Rows from block 4 of the image encoder of a small image captioner, named by matrix and row number. Each number is 200 + 20 x the weight over its row's rms, rounded and kept within 0 to 999. All counts start at 0.
After each channel's rows are labels from the 100 images, of 14976, where the channel reaches its highest value: "patch colour" is the nearest of a few named colours to the mean colour under the peak. Only what is clearly more common there than usual is listed. The data: regions of photos with short descriptions (Visual Genome). In brackets: how many of the 100.
# conv: 3x3 conv (encoder.blocks.4.conv.weight, 128x128x3x3, each kernel summed), inputs 64-127

conv.97,194,176,215,202,237,214,179,197,201,233,228,165,177,221,255,144,240,212,199,215,209,193,175,196,220,207,194,188,197,219,215,184,188,200,186,163,144,196,170,221,214,166,196,211,196,191,204,201,207,165,193,177,192,220,179,200,202,215,185,189,243,185,206,222
patch colour: blue (31)

conv.89,160,196,199,209,208,199,176,169,197,209,232,212,195,210,179,178,199,237,165,161,171,201,180,191,216,181,196,191,180,252,221,235,192,237,173,202,181,173,195,197,176,190,206,204,190,226,196,157,184,225,191,218,190,206,200,210,199,180,196,207,218,230,189,190
patch colour: grey (62)

conv.48,209,200,208,216,204,228,187,249,162,223,170,192,197,200,213,169,216,201,182,204,182,177,203,188,174,210,199,211,186,220,200,194,188,191,171,186,181,216,205,207,185,242,172,205,209,237,199,206,199,222,201,216,202,182,180,184,210,179,170,224,202,243,189,224
patch colour: brown (63)

conv.86,222,210,219,186,230,208,197,199,201,255,195,200,197,220,174,194,198,190,221,209,183,188,195,188,177,196,196,191,215,160,239,176,245,202,194,194,191,186,186,204,191,208,230,234,187,205,212,221,203,210,180,207,241,237,225,213,199,232,227,208,230,181,196,205
patch colour: white (45)

conv.44,206,193,216,165,204,199,189,165,209,215,192,207,177,212,182,217,197,183,166,160,231,227,184,209,229,203,200,226,207,180,177,173,190,225,168,211,176,198,196,207,195,246,200,176,224,225,174,187,205,177,190,214,180,169,203,222,199,183,225,230,192,180,223,198
patch colour: white (32)

conv.39,197,173,222,225,216,170,202,235,196,224,206,196,220,201,195,208,218,172,206,247,212,179,183,221,198,212,196,170,197,205,203,189,201,189,208,179,179,178,199,184,210,207,211,217,240,243,197,180,195,204,173,195,205,227,195,199,168,183,222,198,192,190,228,157
patch colour: blue (25)

conv.109,200,209,185,210,189,188,210,189,194,217,202,194,209,210,190,144,205,198,202,208,213,224,197,175,225,193,152,179,205,222,210,176,217,191,181,188,195,231,193,231,174,178,201,181,199,160,156,213,175,192,155,187,215,143,209,180,203,206,209,219,217,214,222,225
patch colour: black (45)

conv.16,172,211,209,219,181,184,224,197,210,211,182,216,151,201,207,164,210,220,220,178,211,202,169,173,205,222,169,189,213,216,209,198,209,216,144,178,196,191,168,193,150,173,192,230,203,216,183,216,203,217,170,183,182,219,192,223,221,204,221,213,219,198,177,214
patch colour: black (37)

conv.56,186,194,212,230,180,199,183,198,202,214,187,201,182,199,195,207,202,209,190,191,181,199,233,201,193,206,178,205,211,173,218,173,190,222,187,192,185,195,169,184,147,206,213,215,212,229,210,167,174,184,202,198,202,173,204,210,195,213,174,175,199,176,189,215
patch colour: white (52)

conv.34,224,205,178,221,214,179,236,239,208,215,201,186,186,204,148,177,214,231,195,198,229,208,210,189,196,188,205,207,164,189,203,182,209,205,184,172,192,194,199,206,177,244,193,233,207,207,164,228,178,236,183,195,207,193,149,207,195,195,239,210,189,200,164,194
patch colour: brown (61)

conv.31,210,180,243,194,181,202,209,203,208,185,206,192,187,211,191,192,194,204,195,205,189,210,214,202,219,178,200,193,223,206,188,215,168,208,209,190,178,204,163,173,219,202,204,185,181,159,215,208,187,202,196,245,231,202,156,216,188,194,196,197,231,176,200,207
patch colour: pink (26); white (25)

conv.17,181,205,231,194,201,184,198,185,199,185,192,252,188,209,203,245,198,169,194,201,192,219,184,233,202,225,219,169,214,211,160,190,188,215,228,212,190,187,209,184,198,203,215,174,216,217,172,169,200,232,266,187,206,191,189,185,204,232,182,208,191,223,208,196
patch colour: grey (63)

conv.10,193,161,213,215,192,234,213,191,172,168,217,225,186,202,201,237,184,183,195,229,210,198,175,189,177,214,205,149,175,242,198,195,201,197,209,191,172,211,180,175,193,208,179,186,187,202,172,179,156,226,197,198,222,190,174,181,208,157,176,184,202,204,186,161
patch colour: grey (60)

conv.63,163,170,208,236,210,191,193,176,185,165,196,213,219,201,219,185,181,197,170,221,242,207,182,184,210,177,182,204,197,199,204,207,223,205,192,197,191,222,227,228,191,174,174,189,204,236,194,210,174,184,216,188,177,219,206,191,174,204,200,213,238,196,182,196
patch colour: pink (25)

conv.107,196,171,218,183,218,201,216,218,186,174,191,154,208,169,231,197,216,224,217,180,222,189,204,180,195,225,182,233,205,201,206,194,190,206,207,196,231,194,172,222,214,191,173,200,227,219,191,173,231,171,196,196,187,192,238,200,202,195,209,205,210,180,204,199
patch colour: black (46)

conv.11,182,218,204,220,147,176,197,247,198,221,216,224,223,198,204,176,204,179,220,182,220,255,208,215,210,192,173,224,204,201,203,181,193,193,182,186,233,179,205,221,229,214,219,231,179,226,206,209,200,179,225,189,202,182,178,224,181,174,189,165,207,195,178,231
patch colour: black (64)

conv.49,177,196,191,218,171,187,209,196,192,172,166,199,196,177,219,174,235,200,162,201,225,177,177,191,174,181,202,182,212,187,186,187,167,181,180,167,208,170,226,213,178,191,180,203,221,195,190,183,215,213,211,195,199,204,212,199,175,206,189,200,212,208,158,176
patch colour: pink (28)

conv.32,201,199,182,179,179,197,185,203,197,194,220,206,225,213,191,211,211,212,198,205,166,181,214,176,178,230,154,213,191,202,175,163,202,184,203,174,205,227,227,220,220,179,205,208,183,160,165,191,181,201,196,160,186,193,207,205,201,224,189,196,233,220,211,194
patch colour: black (52)

conv.14,204,163,204,205,204,216,193,188,197,190,211,199,202,187,213,202,247,235,201,155,189,211,197,180,234,209,223,188,216,189,228,173,199,191,217,175,224,210,175,180,178,245,193,180,219,196,224,220,197,233,197,169,197,203,186,224,189,242,196,170,168,162,187,190
patch colour: pink (34)

conv.111,240,228,197,170,179,201,185,203,224,228,215,194,233,200,194,195,179,191,212,208,195,199,217,194,178,228,248,224,194,179,194,154,185,226,192,180,209,184,202,216,225,245,212,211,188,211,229,191,220,192,225,211,184,194,227,206,210,239,225,181,202,208,188,167
patch colour: cyan (35); white (29)

conv.62,203,181,182,184,150,200,195,214,157,210,180,211,191,205,143,222,183,198,182,160,219,188,193,232,182,189,169,210,220,226,186,197,179,220,194,240,186,157,213,226,222,197,224,193,180,228,238,213,190,163,212,194,205,182,206,205,194,181,160,184,192,210,217,178
patch colour: grey (66)

conv.15,184,183,185,235,208,210,220,229,179,160,192,174,181,188,206,204,184,200,179,191,210,235,170,208,205,150,201,168,188,214,185,187,202,185,187,204,215,218,218,222,196,182,228,234,194,199,169,181,200,168,167,168,219,175,194,229,163,199,184,219,183,198,198,207
patch colour: black (85)

conv.125,193,226,235,195,150,219,140,205,199,141,178,183,182,176,154,218,180,169,197,179,209,199,204,186,200,188,223,219,205,165,202,195,203,195,182,181,214,193,209,195,176,223,212,179,201,205,239,210,195,189,263,206,206,181,197,197,208,214,217,210,216,205,189,181
patch colour: white (75)

conv.59,183,217,221,195,217,199,252,196,213,185,188,196,224,202,240,237,196,178,220,182,212,201,211,187,204,194,223,184,180,167,178,205,194,202,168,193,165,195,182,195,186,216,214,198,229,217,187,172,189,196,182,213,217,174,174,207,196,202,214,222,237,229,235,190
patch colour: red (47)

conv.76,204,194,209,184,203,159,195,191,216,245,211,208,208,180,204,223,211,192,173,192,193,192,186,209,195,183,193,215,215,211,200,213,196,184,198,239,187,196,191,172,179,152,209,233,211,242,180,177,207,162,215,203,198,194,209,203,192,183,160,224,186,216,254,202
patch colour: pink (36); white (33)

conv.122,193,177,177,192,202,205,197,188,206,221,183,188,193,204,176,189,217,178,171,185,231,222,186,165,209,194,189,215,178,184,189,179,174,228,172,196,196,194,204,195,172,250,236,241,206,198,176,181,190,220,192,169,188,200,243,206,171,236,178,200,169,191,181,224
patch colour: pink (30); white (27)

conv.85,219,215,154,177,175,187,208,213,202,200,211,197,241,170,187,173,172,194,212,179,218,203,204,218,217,224,195,197,190,205,202,176,166,194,212,236,171,198,210,184,183,209,204,174,211,215,175,188,192,253,207,200,205,222,205,217,204,197,182,178,207,209,205,176
patch colour: pink (42)

conv.116,189,184,214,189,198,174,205,183,223,186,185,187,162,227,187,239,199,172,198,216,171,173,188,202,167,192,206,145,165,219,170,191,222,202,204,180,191,203,216,222,212,183,206,212,209,192,192,205,210,212,175,211,193,231,180,178,177,240,227,209,213,212,229,199
patch colour: cyan (28)

conv.36,171,190,230,218,185,189,167,178,172,165,202,204,236,198,220,204,182,233,200,191,185,170,209,224,214,195,211,212,196,200,204,181,202,180,192,197,126,188,234,200,217,179,187,167,219,206,226,196,200,195,186,164,191,191,194,196,216,198,234,211,220,190,190,204
patch colour: white (33); pink (32)

conv.51,173,169,197,167,195,215,163,200,196,214,193,180,148,215,228,199,209,175,204,164,192,202,184,205,149,211,188,204,202,207,194,208,195,201,177,191,210,201,182,196,196,220,198,189,192,208,206,193,175,166,181,205,186,178,198,163,226,204,182,191,207,206,194,188
patch colour: white (53)

conv.113,220,182,215,154,223,201,222,195,178,222,198,179,217,169,207,174,164,178,194,209,201,189,198,206,193,223,196,226,213,221,208,171,202,216,180,182,194,133,197,200,227,175,226,200,201,175,189,192,203,185,168,220,194,181,214,217,175,157,205,173,182,228,172,197
patch colour: grey (61)

conv.74,200,217,197,183,198,186,195,196,221,235,176,186,174,181,200,198,180,182,183,193,197,185,181,203,182,183,195,184,189,213,167,182,209,200,165,173,240,156,218,228,208,181,221,189,175,191,221,204,158,146,211,208,185,230,185,177,192,183,188,182,214,211,196,186
patch colour: grey (65)

conv.35,155,205,216,188,168,190,210,183,190,232,204,174,202,194,221,208,235,214,206,205,217,221,145,167,195,189,166,189,148,207,198,188,209,210,164,190,193,212,211,226,160,163,216,158,204,234,163,195,194,203,219,193,196,183,207,196,211,176,194,183,218,214,222,221
patch colour: red (30)

conv.100,179,202,191,180,205,177,185,221,209,160,202,208,201,183,201,207,195,217,205,264,204,154,181,182,162,201,205,190,170,183,227,224,176,216,217,174,193,206,196,163,203,223,223,211,178,248,182,213,203,196,241,188,182,225,169,205,217,214,184,198,206,193,195,184
patch colour: blue (31); cyan (29)

conv.91,195,197,196,209,200,186,172,192,245,204,195,205,186,187,200,188,202,245,223,231,204,203,196,188,199,204,172,199,202,215,211,162,237,187,202,202,144,212,174,219,214,212,208,175,210,215,172,194,218,165,185,195,212,213,192,189,187,168,211,210,230,178,193,217
patch colour: blue (45)

conv.27,219,224,199,204,237,195,139,187,200,216,205,202,204,200,213,205,200,210,226,199,212,214,213,197,197,214,188,230,179,191,176,199,177,193,239,188,221,191,183,199,193,253,173,219,197,204,192,197,207,176,182,205,203,200,201,183,200,196,180,210,204,176,168,199
patch colour: black (40)

conv.55,187,197,182,197,261,226,229,122,178,206,192,204,207,205,193,187,197,201,195,215,200,211,177,216,185,183,185,194,174,165,169,193,188,197,208,191,212,187,194,132,190,180,209,219,225,197,157,228,207,197,178,214,197,207,225,183,184,191,182,233,217,148,176,197
patch colour: green (33)

conv.67,158,210,212,184,226,193,185,180,213,203,174,181,208,174,197,194,192,234,205,170,224,214,149,200,192,201,213,192,191,212,170,196,156,220,220,200,182,210,196,215,219,227,199,161,195,175,184,175,185,190,192,167,213,175,206,171,205,211,191,237,196,154,185,170
patch colour: pink (27)

conv.102,199,193,164,177,196,205,235,209,202,215,209,203,210,159,240,191,198,195,183,189,195,198,181,215,170,160,194,179,185,178,176,207,208,197,180,191,227,183,223,210,247,165,197,215,223,179,201,172,185,220,204,208,208,171,206,224,167,215,155,229,200,204,216,182
patch colour: red (52)

conv.8,196,210,193,200,226,203,206,172,184,187,159,179,205,220,197,214,178,176,190,184,185,171,181,166,198,188,161,214,162,176,208,231,174,220,242,194,202,179,194,181,196,185,192,212,158,206,171,176,201,193,168,182,230,204,199,184,218,166,186,189,198,175,211,217
patch colour: cyan (25)

conv.90,183,194,197,195,199,211,256,196,221,185,189,205,213,201,186,216,213,172,212,231,181,228,173,209,176,240,201,191,142,188,191,196,184,226,205,180,241,217,189,208,206,194,197,215,187,182,173,209,188,192,155,193,203,191,192,181,235,199,170,176,195,189,160,174
patch colour: red (36)

conv.13,212,186,172,188,181,208,216,189,168,228,199,184,156,171,212,230,205,214,203,194,215,158,187,248,195,219,204,157,191,182,190,189,179,184,216,162,184,225,182,171,183,174,199,169,202,193,205,164,197,235,198,175,198,202,158,193,207,209,191,199,162,193,205,194
patch colour: white (46); pink (38)