A small image captioner, trained from scratch.
Training: 16600 steps, batches of 64.
Rows from block 5 of the image encoder of a small image captioner, named by matrix and row number. Each number is 128 + 32 x the weight over its row's rms, rounded and kept within 0 to 255. All counts start at 0. After the name is the row's rms in percent of the matrix's.
After each channel's rows are labels from the 100 images, of 14976, where the channel reaches its highest value: "patch colour" is the nearest of a few named colours to the mean colour under the peak; "top examples" is what is common among them. Only what is clearly more common there than usual is listed. The data: regions of photos with short descriptions (Visual Genome). In brackets: how many of the 100.
# conv: 3x3 conv (encoder.blocks.5.conv.weight, 128x128x3x3, each kernel summed), inputs 64-127

conv.117 090 [156 134 184 154 111  94  88  99 136  99 135 102 137 132 101 143  89 144 111  90 202 157 110 107  71 149 116 162 121  59 113  91  98  99 102 168 158  85  58 171 130 165 123  69 127 110 149 158 136 163 166 115 139 145 116 123 100 105 110 140 156  90 132 118]
patch colour: grey (65)
top examples: text has "man" (42)

conv.124 095 [142 129 116 128 147  78 148 139 152 100 132 109 178 128 177 138 106 163 133 141 131 118  94  53 104  77 117 119 107 122 136  94 147 139 137  70 122 100 128 146 137 136 184 196 145 138  71 150 143 105  78 178 162 108 114 159 192  63  99  83 135 104 108 212]
patch colour: black (31)
top examples: text has "man" (30)

conv.21 095 [108 133 107  92 111 212 114 138 136  89 114 160 135  80 124 175  46 143 131 109 100  94  68  85 134 118 201 108 151  92 119 101 156 177 135  68 108 114 107  87 148  99 134 166 152 127 119 185 138  81 118  93 123  57 181 131 156 101 119 120 131 136 101 168]
patch colour: black (86)
top examples: text has "man" (34)

conv.99 099 [120 110 123  59  69  98 125 139 110 110  89 102  68 102 163 172  93  88 155  80 169 104  69 101  80 110 104 155 147 116  78 140 121 134 117 134 103 178 118 172 156 146  72 138 141 159  83  79 150 131  96  68 104 159 132 196 114  92 173 113 130  98  84 101]
patch colour: brown (65)
top examples: text has "man" (48)

conv.92 087 [164  29  92 111  51 122 119 142 139 165 131 182  95  72 131 149 115 124  68 148 138 131  89 146 124 151 156 150 123 110  93 228  99  99 140  78  75 142 144 149  76 144 135 162 170 164 164 136 179 209 117 146 152  84 138 172 142 120 130 133 143 129 101 134]
patch colour: black (40)
top examples: text has "train" (34)

conv.28 081 [ 88 102  83 123  92  65  83  71 140 143 170 128 159 141 154 168 135 166 113 175 137 125  59 100 118 107 109 108 140 135  81  78 173 131 107 116 148 102 123 154 123 173  90 148 114 107  80 122 103 109 135 117 161 121 176 125  93 159  56 177 145 120  94 164]
patch colour: brown (62)
top examples: text has "man" (40)