{"model": "image captioner", "train_examples": 101725, "image_size": 48, "tokenizer": "word", "encoder_activation": "relu", "encoder_stem": "single", "encoder_downsampling": "max", "fusion": "prefix", "decoder_width": 256, "decoder_activation": "gelu", "decoder_mlp_ratio": 3, "decoder_bias": "all", "decoder_positions": "learned", "adamw_weight_decay_other_params": 0.05}
Rows from block 3 of the text decoder, named by matrix and row number. Rows with one number belong to one neuron. Each number is 500 + 50 x the weight over its row's rms, rounded and kept within 0 to 999. All counts start at 0. Numbers have three digits each. After the name is the row's rms in percent of the matrix's.
# fc1: MLP up (decoder.blocks.3.mlp.fc1.weight, 768x256), inputs 0-255
# fc2: MLP down (decoder.blocks.3.mlp.fc2.weight, 256x768, transposed), outputs 0-255
fc1.516 102:513533475574568498499458479535404541464535417561428481448524463456448485520492411525592478450467515447496496526513576605499515484442579459497482458510564545430549547437594521521464482444542537461464521531555449519481497503558482536513540542470409493515536517528531453531505406463464442420575449486467480485485480573550460557425503441527520615538490481579571536499478570601403425414463425555494500540513457562549546502523482614520501525567448482497499580551407550448521438558457489519541447588629517444511508499493401549425490463450508476435569533482508524580519425467439481521423516501494470481538623435459488525545376471515606544459516566537538510559459517483479469475544507508434468511428491525422511576536499495371520488527603542552516490546476433394442434594489495
fc2.516 114:514542472340583466632451569539535434447491446607504447560581530527483511472509443467460428460518487525530549481527554616517454477490536568560496418549530539546464636512545557505516482483580552450502474599537578506510524547479501568459585415447469488492486521456453490565439541387483446536419599537459443526559464535518472452440510404514567550520468505546543552484454494541509470565491429537413560523523493413449453541521493435472412445564504520435514506457609445469533471452521417529474418635588516480464492521517448445420454487585552462474517507470515521449530484519468608496461448525567431631521484448465480520506512468477512431440566515493448498535453532503590535516503559482552458449511514441470472548456454541518497490518502466487528498487451447436431476517610474
fc1.517 107:477452526442448394587440462552483378372600558461501486473491500538586483527453472560425586516569620516604551543583516496453544590437473481555429459603498482500482582508508483517528498531523522519516485502585421475503478477387512416469530492533399487506493480499505492386399438428517452537537454487610538474531431412436468542563532564534507474485495485515576533573509452562527584548414541441547539533459499512538586432476495542554458486578518455545491420515456444473450525464522529495429539458436496439511450479518519390440500478505509500580485532496496490539465491439499431464494605506456529530519544486508534535527566470499361555555467473581574508492415488420529519525506452466571493448497480484525523506489454506420577572527608517507511457478559445497444509434495564
fc2.517 117:454505600335449527549539492391472439501533455491446478504538445525603461542464419445550506554537502443538460473535439502522470503506481484486432486496496490497531487510466570557425516435469431546468573488510531479514531558382439518482476545538492530459505430489493497547468467511440559452462465539521517552527509506489531549488521498523456444496568545588470476502502531635573498524546502532574550541565486561448453580527456496534600502483551399452464462487418534454441493481493364596514524413510492428519517424563470539504514512479479510508511477494470439588483422528535391463457611442527550493509433463562586487564592513522440601514470490506483477445494395535511470404538498525548502552617565382487449431548464615509459504517477495462426544435614527607478532492565506
fc1.518 091:605489529498496560474432513522429522428530552425502603516460434425477496444357462502531494553558529480440464427519450421534592410605581507430514543489463480481498438551529450512532496573445559503473462541491649510490457495405557435485586455508440494462546493491496580449586569520507522507444557430459489499508478558425449484468556485443548476563525527630494489490478548511491485510519523503597459460483548438451525441477401553573467502436470463511550548407511493548529488548511412478555472542517524469504551533504558485499556437543415431485499475499562461493415528450526545562606581485550457404502483520541467491466469519481510565532518503494543503446534481524545466503465515536457455480469534442495519481546464468511450620528514624651534560493447566539448523406556380
fc2.518 093:570504449473464513537524551494547457509468530546471605574558497439529461506470434491478477482513485466477403581506452548532568457544505551534517518437400491473498416486511490504567510478520460488449562497465579377494488544421588481546515479515475505480416509557549558473596550433517486466546489422483473437582469504535503410516381555525571415541474449586508532566557559529503480440514534568526432553460511426468557402470430512592488507438437531507486433392411573541475506548551480584507481601429523579533538451533502508529531481522494513539495400470542564468495582493472531521471460400525479398409571455593446502582506521478502472467429528488513501529516578432499487511605517541496494574567549529491477512402516436498414577528490612476373496505426528434522549461466464
fc1.519 110:468452586538551453484519519469469503536469545492475549522473447521556534452524576551468505542469476507528495545426532508428451466507391532514533492505437572507473436507561584478553544500456477492514431536528437478522542443477431473490458520492429464521556469514503473508616548520453580551526470471478494499547409441558532570466557590429523515536474585513483439498402510508479401459505548412464486580505610552484502481478499449469460467524427580446576450505477467517524414567532508445469538440507552398575507589448552432482570423487501449571610364525462549540445534500460495526448575573540526578504471505573511571538442552400466456451566468417499472442528529527560463453531446547460500525478567529519568376456518529451499393479472453447623405589521501492481521377467547
fc2.519 121:470369531534461504474534538485499484478567487419551462525476527457542530589449565525484461518533418565504547532543543509576486452443530505523430472555542462507482490498619481429437490549470416606487573469527489450453455502459422460541457494581516498490541573494476546482473446436386611489484542455471542459502471507459465515487517443565471389490567499416515463480455510561440450483493521484576537495493534530584535475580474480436523570514564492520439482442507504439499468492537508414472510471387528372484489495504515473539492565467624420553554453567506469431463490420412607588445603455541553541566427483417519440544537490530425492458456519532567546481572475456538509504502416473521483543531579488525508487532502493480455454508632517563558479671528561540392533500507529
fc1.520 093:477576480446557398539545487522551463496537514377526524557503476477418449578419476498551504569473503532477522480489527549495508524508401557437459485425639405453516504513408580461501473573450570537511538549485468455527495595528480468576475437541503451575478461470523522529564485429524607542498488456512509546475619534499511520494478479453573471515467577509433553409492455535501471481481514518428593551548588515535543439617494500572577478386467409497539522494485470468581628467544441559485595548566442522602511521480449528474459487535549471460512487483427490467469493434476491546538491521537580450550441390522358529547459530391512553499464495471456497409520501447498480555462519452424467528563454572486518516499489470447532577532573529412507503444485509524439593460475471
fc2.520 109:437432432469464527454536570518621539491438501483472543476512510507459440452438517497503535461480551566483410522512442484476536447611464544500508484537572509465494521518471500485462558447557554479488532509521452433568441576517459479455566552484485542481524485494516427503450516459522492519576458515537528515492570485516481500530529470423599462448536480534598405481483470548411474455506488580502449545516564504512440432512490548455474647480526499501475442484481506562587433528494494520555485462537469558557448565474510535450527503512615460531460540533363450604460553493389452396543384443539550501410463526532624472510505549405575670550493474438429581537559562493492542534520434505473488522506487443542471405520504385493541454530449522540547556390494487548415428551509452