A small image captioner, trained from scratch: decoder activation gelu, trained on regions of photos with short descriptions (Visual Genome).
Rows from block 5 of the image encoder of a small image captioner, named by matrix and row number. Each number is 128 + 24 x the weight over its row's rms, rounded and kept within 0 to 255. All counts start at 0. Numbers have three digits each.
After each channel's rows are labels from the 100 images, of 14976, where the channel reaches its highest value: "patch colour" is the nearest of a few named colours to the mean colour under the peak. Only what is clearly more common there than usual is listed. The data: regions of photos with short descriptions (Visual Genome).
# conv: 3x3 conv (encoder.blocks.5.conv.weight, 128x128x3x3, each kernel summed), inputs 64-127

conv.81:114122100147122134110130107134142144143161136125153120099107110141151098128115136133093162151187115117141145118120116127114145150155129094128092111104111133079128131147122114105120094100150133
patch colour: black

conv.15:162138113135095150204154080109130189098161130109135121143116116094171094122156160121100119099136165117157124125149131167098120149111132093154117100129169158114099109180134144126139136114131148
patch colour: black

conv.122:102129142102166162103133145078120111118142139137155151109119115133138093141109130132134097115132142152136136154105145133125133099114156132087129134135113091232125144152127101107124129098139133
patch colour: blue

conv.61:119180138144098125143103151107130116144158131149136131111126121155129090119103150145110070103127178140081101152143122162139114136113168180097139098131096108116146150149100102139149153125174136
patch colour: brown

conv.89:146138151124149100090095159118160143120136135131127113105159135112165135119131143084106134149098127163129112106118175121128132153081132155119105125147140121122135137099088135132107086139133093
patch colour: pink

conv.102:115081113137154115141112145160198156140114108084120149123166158070109142142142099116138134143141106113083068100141137119150121104119116125126136156117109133128098119094109114121099142146158098
patch colour: white

conv.64:113141114129124132089153146150112120129148109126157152179171136122103153172147132127123122117121117153060127116100130107094124118136098154095106127126121138102133111116112127141157142160137105
patch colour: brown

conv.18:113114143151103063115134174117106104113149113158131124132163156112109118131157136119138128133119112136133144139136120173128136061162136104187136141131143112099118137130154115141134178096140120
patch colour: green

conv.115:110107148116147117166110108116138138093128130170096167145141132120112123139137127102073084137091128126102120152117151098123128174156159153133129108102092116122153156112082136092134117114109089
patch colour: black

conv.95:133146139124115101122130120134105115167146124169107103144160131148121132127160114145112088101116101131174111117127121122149142200139153147110189142209167096096128099108136116150150152116114113
patch colour: grey

conv.67:137121087175146121136112119142099124141115122124158127122117158108127145121153088149109167079120107078103171115111091116128117154112108106137096123119105126110115141139103130160115133078098101
patch colour: grey

conv.121:119128135105094130131115115153139143115101122125142134105124123075133135131094146169124126137131131183148147170127115096136163089106127121147118148127151117186147122176118116121128118108135132
patch colour: blue

conv.2:148128089095125110127120148131093138097145087104065135149167145162163101182147113102140161162128132121120147118100096158149153122107109124134124143137114120120102126106147140138153122098118109
patch colour: white

conv.26:146137091102119178129189160107133137107149114122128110125139180122114129147104126131125091110112140144100087126126123127151079122135135126133124198110124113147116127146157094132108111108130127
patch colour: black

conv.48:143136129120118133134157145103158160106113139126116174169099106145090127111165096149130127158130097124094128141136153120112132128109113110095144148118133101133149134132059153139143142113129138
patch colour: pink

conv.38:144118178113124115144127093117144100106131134112134101131150109171121117165138127126116162151120166121124097110154075109117120181129109122085122135134136130115195112139120130106099140089146148
patch colour: brown

conv.123:089114198136105115130122089131173103110130138122136139137120152123104133118129140137150125144124117116074117106149139123136144106127111107124110158124119122112078119139120156131182140065140131
patch colour: yellow

conv.119:126111176147119163100164147124105110129095135131115105123115133109143102149131225112127115113132125072149128131077151121165124131114105148137148149145120110113140140142148065126159131117092129
patch colour: red

conv.6:119122126165165099141182111100169154113078107096169129130107167093141088115092097101143162088131122122137116117132127120104103070126132121123143128152101133151148072121152146144100137186125136
patch colour: pink

conv.47:095151107122100108167086114103157129187138119127115133129084117130123126106131124142143125115098110107156097124117151134136103130139141161117093098118086103161114131134183120111129119077166145
patch colour: white

conv.84:125118188109123095111125116120130122148151113110153100122168131116112107094151077108179130102133145105074103157153087119120107144119163142078111120105070129112172134094138111123097137114147130
patch colour: pink

conv.51:148097140133107170132093144092124121143123146112129134111125131173151115134163098129125160102131127113119122170093146102125145130118141100132252136156114132158119158117129167126150151148101130
patch colour: cyan

conv.87:126105148151117074118193133123115105160154134150133103098136131167060129143118090126149129138143135062062136130102114118122133145114149134149075121130127156121171163145123119132156163090164141
patch colour: pink

conv.9:123154089125096118146135105157118135093070123116092141127107099131217147142101090102130136107068100113123133142126101151126142128163162123066139135166140146091106141118078104155130119138156121
patch colour: white

conv.83:126125119109095087129101167099132122155124131153101117098102087141126111105160108099151105085104160153155137121115118119089138133144165130112131079150123138086149132126124102175115140115121114
patch colour: brown

conv.36:137145108127123190121138122078119129139117126121118145135138135127184105126166163185129084078075174113117064172135131133140137119117105124174169107138123142127122151115148136123128122113109133
patch colour: blue; cyan

conv.86:115152093192147105137166131155161137163122102132152163127121120112152125174096073144083145118141112145103128171094121155113148144101112129123154129144091139129108136136104110100080126171121117
patch colour: pink; white

conv.27:141128131132147123155121117127138149127133109122084143114108125150138161141140092135146114110077107131090105107077138129153142107119157140184127145116102133159181126164139090126152152113097112
patch colour: brown

conv.78:150141106116155047137136145125145106118134119124124148102141162106139122129137141136126100133139150140185142144164110126075117099127166116142106131123153112181123115146132134146108171067102129
patch colour: green

conv.0:101116094128116182119102147114162143094162124124165111122102111087170088133110070175145141109159137157139110184163127154179149083103138131132122150118126149149121102104153122083103132116152121
patch colour: blue

conv.77:163147091098134128104155093124145091134099127131148128120129117123140120141135157120150148078106148134129114185131145194134139101164124076079105111104111137150120167112124147123136097178138145
patch colour: pink

conv.46:141116169118079145110112134158158132127113116092141079110137149129087154135110160087140141141126109135100120126142137126107137117150098134121122112153150106119197082138125108123105129088139108
patch colour: brown

conv.100:095104127126120144112165155091138131123121114109111102109109121121128158127121126149137147113133147188102090088125140145134137116123116181120109142129109104152108103131106113130104111089147154
patch colour: black

conv.14:120125153196110162122120163109106115139147105116152118111082135114117164128127101132125120125121133142129117108112094108110136112159133188144115172119103127107109116119106117110131129083112160
patch colour: black

conv.34:128160090093097140124115147088152097181111128127126100094127124082101134143121151164109109086133101153144129151107126116103152149118114153116121131107139095100093116179148116103114126120115127
patch colour: pink

conv.126:099107154115101108154141143135092129162124105112121128135174136091151148153151155138147111094107130115129144142089189073090145112117121113115124109143141123135141118121095167133130089121122090
patch colour: brown

conv.40:126158157125107173145072212113123124077157194139102153130120156130129133109155163117107159120080132111147125081118169117119082156134090125138137151132126146139107127119150121128094128126122124
patch colour: black

conv.69:131136071176172136115173148106151164135140119148130133131152137083134169198163124119064127163116108114113114126142125214111108088132108132102125169124148142100115108116126155115130154114124145
patch colour: black

conv.42:157122112120104118134131104153130138142135100143130124091118094117104100172192131143114084132107105127104130126149127136139116113134146136071112082166153117121132147133118123113110152097082075
patch colour: black

conv.80:113148112108098123135102101116159132138066161132093104140134155135131138123177122107128139100136100102100111137131143117169147139136103113090126113133154091102112147123112097140154103096082073
patch colour: black

conv.7:116115146123119125131140144142127102127153100144150179109142116101138098115130118158113155146104112157105118108171107090106112131121090139147075137098129128120128138164115197135119150115177138
patch colour: grey